config.toml
dataset = "crops of objects in photos (Visual Genome)"
objective = "v"
norm = "layernorm_no_bias"
activation = "gelu"
inner_norm = false
positions = "sincos"
optimizer = "soap"
shampoo_beta = 0.999
ema_decay = 0.999
steps = 16600
epochs = 17.2
adamw_weight_decay_other_params = 0.05
Rows from block 11 of a small image diffusion model, named by matrix and row number. Rows with one number belong to one neuron. Each number is 500 + 25 x the weight over its row's rms, rounded and kept within 0 to 999. All counts start at 0. Numbers have three digits each.
Before each neuron's rows are labels from the 100 images, of 14976 (inputs lightly noised), where the neuron reaches its highest value: "place" is the part of the image that holds the peak. Only what is clearly more common there than usual is listed. The data: crops of objects in photos (Visual Genome).
# fc1: MLP up (model.blocks.11.mlp.fc1.weight, 1152x192), inputs 0-95
# fc2: MLP down (model.blocks.11.mlp.fc2.weight, 192x1152, transposed), outputs 0-95

place: bottom right; bottom left
fc1.73:617509391515520511501476523492484513471489531491501517495497518493529499516503519489485483488514503527509531520465488511509492483524481502482504574538519512463491495493487483465472527502502519509482498468421509502511527500479481492492500515510487475499513509497457492477487487508498516520
fc2.73:520465444462502471527475527500450474483521520482503533525478500523439524475483455479507496496504545494498512504463501511519479516508495453510549466486523508468585496501495512536519491499533505508481496510533499499527516507484515495503524479483499468501568488508482489498528502464476506494

place: top centre
fc1.438:498502506481513530480497504519510499502458513472476494475509503522520449498480483456504529483452506506498526469518509534508474528491475506526490526437505525537555521511473477520480549519498501508490508486425476528462460481489487542516561466494496503451548547495501508492469538506496495468
fc2.438:524490428502532472489529539488475478521467522479550467518505500505494523508534499469497513522493513490495481494519471474494531499479579509501442514520499552490572519484480465497512499532458496506525506495490525510512486460491514480489516485488502541545518449518484501489515504537483517549

place: top left
fc1.120:423460482520508548500490497485507516479483496476523501494452528490493492474511512537496539468527493486456499507484496482446475522494506532482468550522514511527536500513517526511505503498486506483504494511545490472524517559486532509495530510479517512481505491479475523505547497530552471478
fc2.120:511478533529512470514512495499522547506476510495520545524500509496519514530503457572482547435458490547489533484515506453501504528494508512554521491475490516522468512508527502492503526518521529501468521479513488497482509509505474470529500525483485509518501487500503478504496493503506475523

place: bottom right
fc1.293:505538468530504485528472527491498525514487532477512528518495498493470516484525527507549566507500522528500478479479531508496482522490497514493522526545522511468488530515510500512533483499502515534539503522536462464475495476521535513505502474551487505549528512509535498494528516527539489561
fc2.293:459530510530484506494483518521488490506515480508466472506499464529514524529524531527482519505510533520517510493490526514525486509467477533500491476461514512525534482497467494487510484500521489505453487523513533516513523474519479501485513468519530531471495501463502513506497492511489498425

place: top centre
fc1.167:547518568521520479495468522448514479510522471515511507513548506480505495534505503510481528518507509501499530470490458507527477517478499535472540486517519504481566471477522480463497511503508518497493485495568521524519536514471537510494489490520520524482520495487498501510489495471524542519
fc2.167:485482386433486518501447488499483522496524486513457498488499502512532488526507520491533494476501490487477489525544486519490480518469470541503486545541493441589588558465466483448535472511480456517525499516505514481505507511491501523484492507504480492481472521519482521514497524498515495501

place: top right; top left
fc1.441:469468472486519576482481534484546460493501483476471484493531503511456496498478469504487494497493521483484494498490479514535468487493470458480487599562570508509644493500483455513495480494482505481480506509516506501480513466472494510504486495530483488483492489514487483498480479465478485515
fc2.441:509485517520511487517488478484423497506509480560483455514493516528497505498497524511497509500505534481507467504484516483431499477429517516479457513517486478517456510507497434445491491508497467508484441471493497509493477462481497501514507478477482479496475457494496471510447491535473506536

place: top right
fc1.35:485491489481512482458451494465494479473549536502499483498494510530489517566503524493519475580511479497498480479465463542454452523497485470475494512498514535490495469515468524500480497477486490467457511504530483494497502486521481504520522485502521513462496448514506489469471493494483505505
fc2.35:498496564513500482525487496503492523493493533497517499504471503548514528547507522524550488444483482473514490476477521513499462518525508555502516411415615425497486520485511513495509506481490506498451486539524482517498495498487471512505517506491516494512497501504528476500489507511501442491

place: bottom right
fc1.331:505510412484464469587479511477510507501536478506504524515538509459535475516493495503495491492496496498499483467495510502489512499460500528461491512512558495511490496509522496479481500474472479505485495493537481452504481497484500438474494483470474497499478513490553490483498504478486496485
fc2.331:507503526527493496520469470524491503512514508504483498492498496497524513479498526473496483497492483479525509494492497478518486495481485524538491427433564515522572464519518479501531484488520489527475510536485536487514484458454479550480510463449513499476433531488476480501472500515526499518

place: top left
fc1.696:522521499501481509468503551484475493429503488477489545553503534508535513527527504436499504509510495521482502472524454497526522474481500503489512518512539504499505500477494503469555518544515512491470472469496514468520496480476486494465472492516502543519483496520527501584475567481508516486
fc2.696:553524566526518469491531520504511497529497487489497525522532515516495501464493508459493502485512526509505475462473485528484500513508524507489499480483553485458427480516500491509478495479482511493502480502510499478485493506477508498540518483523481446484532509513480507520511463489500489515

place: bottom right
fc1.177:502502405510546480476485533485465498515541497503489454490511496473511483492490479521536524522510496540466467468522468481461474462481467525514529478562557512446483482510480490505526505535487491523498503533494493475506518473547515529507505487491488521527517475489503465480519526501546459505
fc2.177:458502485516570444538456512468475505489511524487496522490482494498490503501495518512511535461515494498484519496509504513515462515491538487499507448424561515515613518511526512526495504494501505487494506502494473534502493477513521474487519516496502474520540510506510460493499513516495507478

place: bottom right
fc1.225:524474436511518507489501485471493521462528478494496524481539493472507491535505452505507504501508508495461533463496493512489478508512520500480491518501522493511481506514492531542523474511510462503456489520443475500516519488456503493489503515531492575516475507471509480493499488492532481505
fc2.225:527516590517534477508483508505491516496510516491517472499500483474474522431495493519469518500483508497519515521494515527501496499459498467503519440450532520486471468511501480514506491510485536487531508514487533496501504500525520494508488527504502443490536462505524474476510506485499485487

place: bottom right
fc1.143:474546460508478500481529505510484488522525477514494484544556487437525518524490516550473531517477530498455447529501482470506509462500485479525511496488531538517479511506488498530488497509510494512503493502495511433500464507492517527514521500468507492499513499467525492503546500494482497501
fc2.143:497505506525504460536470485489512496487523525505512500517568503525501503469479499575503530556476495505534536471506466477513483514486532474485517461440554514516578483504499486522509466517508504515570511464512474474476535505484496450485522467490466504482477483508473485507463515494501481537

place: top right
fc1.309:505506445475537480523507501478488512510458473499511510495500513468510512520504508504519465491495509515470516455536504509504482510462495504486470521494550525525563519507514505502502515520504467510439504494489533498548513495480477503485535514458471491527551484451503503505490515508544540509
fc2.309:506572567515478481477485529492542495499451504477527493491502478485478458498479510469520481529484453498499527525456495496510499514515519457547548492498496504510445510456453475515485480481467540528521565499472491469504516503472517517515465485462512449500479502466520469486496495568521491513

place: bottom right
fc1.462:456459472452523525501499489506548448454515488481441504516463515487488467515539477531534529522519476482475531459488513505507500479518474448486481501514479514515488523493498489509539475507499454475531492483496498499529484446505535519488524503536471493531473475526536502510521445491491495524
fc2.462:464471597545491523477522496513526480512445525494535505519439488477516512498479475528459512504495525530518464515474508500482513497517535512497526476492442493505390437522541484462458509510518545504466491485484504521475479504544511493523494506505511486459466482501493477523494510497481512512

place: middle left
fc1.105:565495551504513511495509492507515473519588534499539518469553487503507504475514511539491477510516518500495507523508508512527491472503487507525522478487494522486516518530529509533504543509517507499522499506479533509495476509492488487518514514525504494517453485479522462487518488531492511494
fc2.105:512475482479473489485533523523491467485601509500489473463520487533481502507491501503505478493504488490492485486453521519487519517522562466474485481527489503512520485478484472541503491515483495496508505519469467508509535490504521534480493520523526487488523464547459536497496520516499521545

place: top right
fc1.5:483489504508484515493514470478476471501461505512509471492441508459478502516480493467516506502511490484507473548515459531482532500520490479448537475498478477503524514515498508517482493478475505473523461470471463458466524506456498567515480509487499485528482486506465523510513524534461489521
fc2.5:480480474496478480524467532509511478471458485495472482496461514537452479468501508421491530529501470493530509496479503466509495508520478479560484511497515488512535486507465456511502479504450481489452468485503516502521495511486525431483488516478469524487505528475515456539471485544485521493

place: bottom left
fc1.356:503515456539507513499495515499499536458479483504509494486512485517472474510486484501482562495508520505497497437461498506532533497478495515474498531510486484533481492556509503507471537548488510506526528479511510512461514513487533490526522546505495506514516516524512528495511572528500493499
fc2.356:502552556510509531495511518533525502503472527488520512484480539519498495490486518527489548509505482473533497543511473491533500532498538506525506479517466533485419461552457512499516502466476517504538505535495507508526516527522491507474509522466480511474512506514478498492457469510526535525

place: top centre
fc1.277:466451549494474476508487488486457479540484472516479487492499472507494502499497497493485447507511486491477469477511494500507531492506477510470475489475506495494594485483480510484478499493521494478481475479440461502468509498499524464494533520436471497484494492515488466491502508507514527477
fc2.277:486463398427481492524438507495475492500535488497487485500521496515492467466499497526495492503515488509499534505526498492484493507514491487510492513478567461548657540482470497509516503500521474522482520511495505498538538495500523507497531496460526491491525512488514527496474500492480492503

place: middle left
fc1.559:473521483472469487479482500488475533456514492500460489511493485487519496530519527496480485525497499520484474553490493491477486476522488492463509452441528494457456490474492528492464545492503469485506488476462494469442474514476487478498487473484480497454488473484514480490487474524477492525
fc2.559:469507506492491497491476541514500490491511506490491522511455475503499530486467484492511484456511531534502503536458503529524548504471483489522518528518506518460502503485474493500517456484491504511485492516443519490536480488532483522540521470450511497506484453519512518502528507479493535538

place: top centre
fc1.107:491504489482520493517480556487510485488499490470474492495485455480476510520520450501509490516484526538465527528502475522486444516487440472480537510525512522445520481484481472545516485523514513483478478506475474460459519465485512486491488460506513496461486453515528451492487491461533509522
fc2.107:521515503516493536547472438461526525459494484520502508505521491495516447493486489496474520494498432528513533526518526443556516511526425500491501515490485483541547512472484485514502483488515520501512541491479481481483511542457526470513473490467483534545477527499507491493484497496501516467

place: top left
fc1.605:486510480462506471474516463481479485498524502506475485483479508472511557538479524502515477492485520505489510575470511494495450462531458488481512544553542499499531505503495444483490501503488514477471497512488513501517499494493492506492486442518495483523474494504448484502497490478465468518
fc2.605:509489412461487502486518537488509496496492506478516507501535539552504500482521511498528516471499495519491512563532500519491486550562426474480485558544431554539567502511510470497493524486494491511486460493518491474510486489518491482495501502491533513509520530477499528527509505475531521459

place: top left
fc1.503:485474502477491537507519514465502460472503514467499487513526483531468517445501490469514516489471501468465502495491445495507431534521431526503510507516510503481494488502514466489542484514464485479491482543525513538519498491439521506525490471538543516522498521481517465510499514500505515501
fc2.503:499568531515508460416472538494486507500504521512475475515468478523508499481488499490514485524488492488495491541501525489487476487462478482492503465472503453485511511520486493461509497520513490507459488536456506483518485478536467528500485524469498507498525508498505486523493486486498524515

place: top centre
fc1.592:479533476470488481513486521464486505459487491492495495478487448528508490518533522527509493460492530494497464543478509500481483478537509501519515458478459488514557539523452493485520487489540497455511479510472520467502524495501437489518477485466504469535494489530470476530485493512472505464
fc2.592:516499362435486495487508465501494496511511498505499491505506534502507494471476517519491501487504505504498513466506509493509508506539468489482496577567465468523594510494459504511511483505508490515468492478515494501501496511491466513476510492478509532457520503462514499529505498493505500501

place: bottom centre
fc1.242:534495489463519492519506532549510489471493482490513510471522521472485541476499494507480544494493519491459511503487481514505509514500466541511527505476486511483488522534531516500522450527467476482450502454465510506468541456492484473468519485504471474467511495463487511502497480492528498497
fc2.242:479496510528485529476554509504531516509485525492473491512460499498552498526520505532503507485493520522483496465481484521489518472480517472527525559580385511419382488495515467512524455503529492506497485488488536477494450493495490555493497494485501503509475480524515480494517527527509507519

place: top right
fc1.290:494476505494542518477518496513510512486447518478544514461523482537505480532563520506476451467520467517492499555517515519492502498499517512470485516506525465499512505498489517491490506548489533479509501510520486509525480496496470480513480497500523481528493524496507464512544474541493485452
fc2.290:498486517504521477531521498478544497527431479506491502451549506501495495453471516521530445461482545515489519481522504472504522485511500505516505496475530442502491503507524484531503503487490482483460493442528480476495514499492501545506520489547475499488491482513487549534481546520522541542

place: centre
fc1.754:510513545499499472563463501495492500538531490533514513483500511503549508441511508518522482501539491545478529492484509501511482504506520502521459469453539459502477530512520505471500494524499495521535526470521501479459510510502494465545489539487515481548519479510459496501509505519530518521
fc2.754:475514470471481493516502515507483489493527468490525499523502509500474541569499523504485472507485507489537509505484510521509527512497492476482525536534513485522477524504492472526521464485475486512484500505496499522529518479503518539473500493502510525405491450502509511487490494529488511488

place: top centre
fc1.243:518503584457534461492516515474528506534544437496568481494501495487478475524560513508485406520513516492526525471499496517505508520492493484524529523515495504500561524516502519498481490535492485528525505513526514541481505490507522531524495497510502552499468492469518499551482537506498516484
fc2.243:502476399474482499537486498483463515500539532507451494487532502495505532481452518530518415525507474490500504506561481532492502500502528491496504504499524501505614518466475489503551529487492492524529492496503493520536496496466501472476507486507495459504511515499494511534499477523503486509

place: middle left
fc1.248:455471493531495498486520531501490505506499494498543486520481504537493484487491502480495491496480492476469475524491510485492498500526452547504494453461514457488469487466510520484491496473487495484495525472515486504493502518488498506498503508507516484501513478505457489503475471511486524494
fc2.248:448510508487474497502436492517468501476522491519497488523473486524504498515502518519496484505496499480490492517504503524468501487459327506482464507496481499515517522487478491498511486514485486510516460524492482477508524493504490485534504477475525513493499468504515492502482515533505524532

place: bottom right
fc1.348:480498287441489460483485485500482499483477505503496483487486513503512505507506517492495493465494510506514517495507498483507498490487470500504492569581553480486385501516513489487511526504505508520494550518516487507514505535475520495495483489486494502504513478491494498510520505485507492501
fc2.348:516492454440516540530426444508461510512512486505500470501495494499471479493474468497500511496489485485510497521482489440508522486494496511490453485485529527620601508503489528513511511479476511511478477486517491526499512489514513494497499505515505488513505557504492502508472490497511502490

place: top left
fc1.122:507534481521489473509441473562483524494487539499521513491524475547475501504502485493499517469502487507469510606486520506478508497534450504522528578536474536482553471510552526499470504511505517493473539525493469485511498518539513498494502514546476469483495517508467500501471522515495477516
fc2.122:555518414499493505510533490488527526495472493479494514496517490477505509446501462499503497499505512534504505593519494477524513518573509501502513566529480493538579541500526523487500523505497518508513553482505489483485469528548498501499483529548501482522459523504504498508509491490515483443

place: top centre
fc1.149:496475645506490514503482496472495469485479468473478484482486487473476481477483482464496481477484493483476484490476482479499482491491479464463487455444448499493634481487483474495481484479474465479482500485500494480483484478478494483493479491501488455502483496465491480478484474479485482482
fc2.149:517438332420478481523433482498453503491517490502496509506514493500480500495493484501484517506501520490499484496489495494499499495516415491494516559537482501552674556464458484503510483501503502510495504496518485523487519495493503495501497503499494510494518497503496485492498498509482501498

place: top centre
fc1.287:526485571482497517456500491454519489496534494476535511515501496466481514510533509485468511489494499492523532513518503493501527505459485498494479494502500495532587503509505496530493509498539548552534506519467512506559510485467506524484489484510458495497500481538542502496493496497525468531
fc2.287:543470362486515509515479492487491506500488491514487531502502479491499493505493507499532488477498509518528488487513506497493517485524508524490491569541487519533635542480510506483495487480494499490488514507525521497505439494499518519509488497531490479511478485500522502476506500492480492501

place: centre
fc1.449:492475534470471503512533480480531535468506533509499513536485477492478500519494500497512518522504496501478499488499538510536529474507491499561516513492501500500496496501522538521494504491501500529477507493539436488487465502486501493492481443441505478491446529476503512415480481494518474443
fc2.449:558505509481482502500522507530507502488519486491504489486460483470490500478481547466495481505498528504510516517521514491498478504550463513510467527531463543454447535491494518520473518488512499459528494516474524488519490486477459468453490457510474480461498478554513517489518512475524482556

place: top centre
fc1.199:518473531527495490556523492546502524468486469496520520483497512516496518529469511493481457462519463484512494526503514486464491505495471497528484494485484492475515465466513514523484551516473485478520509498497468516516433489556502485481463495496456526503509475494502490483506470471533431491
fc2.199:507444388468492477575484485474478522519511482515498519515502470464499497471494480499489486516506508490501479461488499509509504481529538497490500548540511484520597534480507516517482501501481509510488494476488500517495542517510520500499512495517494483473519493486470500508504502491490499509

place: bottom right
fc1.338:561495500496505469517525508473512513496519513501485527508500562476509513476514516500545553513477526512505483457506544519511501539461529500532508538544522510566464509483487507543549507527496499504521477484523511468497527515474496520529516520522516503516447527507534492487513500543488526499
fc2.338:483472488497480461534486540499513486522478531513487500536513519492501535527503498517498542481520480491510532518503512521509516526492521497475518453499493504524523490497483521481524503473504497546522526528495513494514473509532479523516494544470504531509484494476508528481506508513513490474

place: middle left
fc1.697:512511515491507491476459483486460528489481482471473475468498520560502519512480488493500491506505508534485518572490454459514419469554487483489496502472459524452503467504471477524486495494479467513484494519486491508496497489515476466496472489530496493531492486458489474477513480518480484497
fc2.697:475458488527478510495487473491554507469509507485513491490497483433509512520520474505479489511489504544487511430489484490511502493510462496510533450430600568555599522494472481479509463512508529497532526500512508487474456528473493519486498512496498491480445504508520496508499492486506497498

place: bottom centre
fc1.181:504542493480511512497520498547545480537459526506483514556487463510493486481533498516501544537504526493501502505481495476513511512490466512498488502504506496538397520525529513523565493479543536531522521465500546493525495529502491488459513498515493496540475500514524497517456500517489489545
fc2.181:524501582542520463513504491522451490463454482515514520530507534508491526514472510544486514525464491528513484523454480517515528487487477529510514500527454532498400471496500506511503489538489497503530469492497444494492529497489500493482489473490484524446489517502478501508527502515509507479

place: middle left
fc1.108:473477532505529516528555496516531515531543560472447494538492502473485495522497494499513510471510501495515519551491542543489547465478484512486497500486466500508503477509526536492479509502473479467487540516579482471528501498515525496497484535520471519464500492499490536500529502484496494508
fc2.108:496464463495541495521467506496438524456499480459532470507476498561496507494510461469513509451524476483474441478541517474483495526486479474542486528517470490499553501493542457482466498490490531489539525489449487490471537512488520487509508518538504490544504503535519501497465478459499541482

place: top right
fc1.577:565490493504529573467516561525495520478461519503485511480486477510519502458507455497509525479494497479507517443519517491494502494486482509429511503521543479483576554510497512492529471505510491506504492513517491539494541517550507450509475478511497520493549512500500483497496494474483524519
fc2.577:552486442470500507502495505491490525481481494529510489493447495539521476498478475548512484469501548505487478529484489490531517509493449504544464516488541466541582532494460489478485524503519497468538475504497511479497520534522490522478499474481508496519545464505508489490505528497487501510

place: top right
fc1.663:502506484473495467500492488474503505494482510477516447494527513535513467521494466503503512490495493483429473530521489480513526515487486493462506478500501498517497531482489525494554464500465498450521498477503489428505492505454464521462474443504450510485511493526466479476515468491520477443
fc2.663:500513512490507529490519517502510490521482506532471472476543462487520510478501484487502498503541512480548499413480489508484514483493526479492507542548432444464422478503518536502481482500498487507474500497469506497491481503479479485513499446505520495530493519475509502502476518472463534548

place: bottom left
fc1.310:506534500501475488505514511520483487538524500531531501491522523485535510471471504484531509529537498459498485545489492508486495518498531481507532463528512537520463501483497502542507502513512517492496497468498534550437530492501516460486476500518478475511498495495554459450487465487492505480
fc2.310:510496535528487486502496523519538466467523518555486502476499497490522523550510505471439500519514544464502490471518492497503536500511496492503491468468547507494516478493481475509495490517505508502504480508543479508595440512492512512493485509527520516511482535523484564490492523516483514536

place: middle left
fc1.616:504520554480512527481513468456516520501489502503489533524480488504462523559491473546504473442482498475521548572524501466539519486473505440541525516508472525480494472482501519503526537495531502510500480506547489506536480501510483490517510483513507508468488482513483508504504493491531473527
fc2.616:521475481498510473561530478534466494460520476494500477478437488482495502419503498559517499421510493514483470502483516453465486501492466488490472484490535559533502507486519474470521547527509473488488498503506506486442494525513473487510514494498525490500535533521466464495512512516496509494

place: top right
fc1.630:481456431522545522504532493455471561486521567466485514523500507504489531496502483496517532520533476464478487452518500461475538486492480491548489533524559500488568501482475519503524469503523492498475460485519467541498513487521493550473514483487492475503503441486513500459480467469494490503
fc2.630:481469552535553450520491496516514538474535468507506528531488490481508462528456502549502532508497505531493494514514510511504468480486458512487474444442550483538479528500469484476524460497526499491517488467487521509514439486492495468519496486523508534484502512467471482466529522440545515484

place: bottom right
fc1.720:606492458505514487494476515500500513484514557492494509507535493495534497551501491497519498533515532535507517592494509507504484518437476485507482541540506503512472482486494484499507507500506485511479487493486512493526539500524483517507513535496477507489520522504528522525511507499480500467
fc2.720:528489485433514480503458553504444463488517502511502495501502488522424508491476481496487520519500520480509506523446494501492510507470520483491499481510467469478493467499486517578487494484507493512469479511476501521503526470482508495517497490477501439478584474511518490493503498495472533556

place: middle left
fc1.202:461481419539473458513469499503471508473503509475490495480516507511504479493496489491498486507482503496501500582500494454488486529466474488471485514498483499495492510485501494487496488488498470501504471469457472466500511492493462499509478502493471487514528494477476482480497485504478515459
fc2.202:512488549549513500503476499476460496511493516499503504496511527536477507499506489468504505487515510492490483381472507486504489514449514489497514411413583545535538485493495458498501481502501494483471444523472509498517497491493497513511508506474529468517501531510505511504499497510487520491

place: top right
fc1.337:524483504500526467523483502474490513525503488545486521490465500519466490456520510502476495498493494522484494461502521480478526506468496525520499479525569494519499512497492514520490498530508437508528499536524501495452480476506504499488478506506509459510489551454525488478494494494534459519
fc2.337:527497474483531490513465536525484485533498487469514487466490545522495521528498495487500510480494479518501470533531509528525501543472514490472513493459521490514527511485479477503496501466483541484519501497507485501530533486528494479507512476510509553533540496543464536485501487491513501446

place: bottom right; bottom left
fc1.725:504468483503552493474513486510543494519529482514496466501466498452492470477522502489478463541508494487520509540488521483497486518516505521527506543525458510519510457484532515480518511506473483470475479474475496471526460521539486505487522543498473504467463516560478478487431513500487535517
fc2.725:504458511517518502497467472484473510514504496494507503510469506495495509510476499464556481511502523485473444477481522477498502474498539506475496471475492490472525512478496495508474535514479519505524491495499475525458523519517472498526496535498531507548494475436517490496598463522501501524

place: centre
fc1.756:450474516503504485513524495503504510519518542460502505527523509519496492533524517535503533492509495485493492482536503489499493518490501516492478513523453535507502567512478514507566476510490518517528481513552514529488475543547504512494506467494492476492521505514518511482535491519497510534
fc2.756:504495507514482517502535535527509487490514486497523505516522506497494530481494474556535515488505508479517508483516493503526485511538498528543527523512480484471446475529467510499512505504548515493502490511500499526511490495502443469559487474495535544516515521503494488488505516496499510459

place: top left
fc1.244:514529490499479527478524503523486509506460471527533520499489517496504487556525482574522481529546485548493472564507491482528508515562507532497493466500537524492512473518507491495457486503528504517518470497476523528509504495507502492486531513492499506526521525481513496514489469505525481527
fc2.244:513537588507496483489534525493518484518476516517479504457479535517489536469478490549516479550534547557532486496489495512494510486520486540500511479468532527483416516538518521500532481486493497503459483475487475488495507492498498488518521499486489467503512511515475507491513488526497445493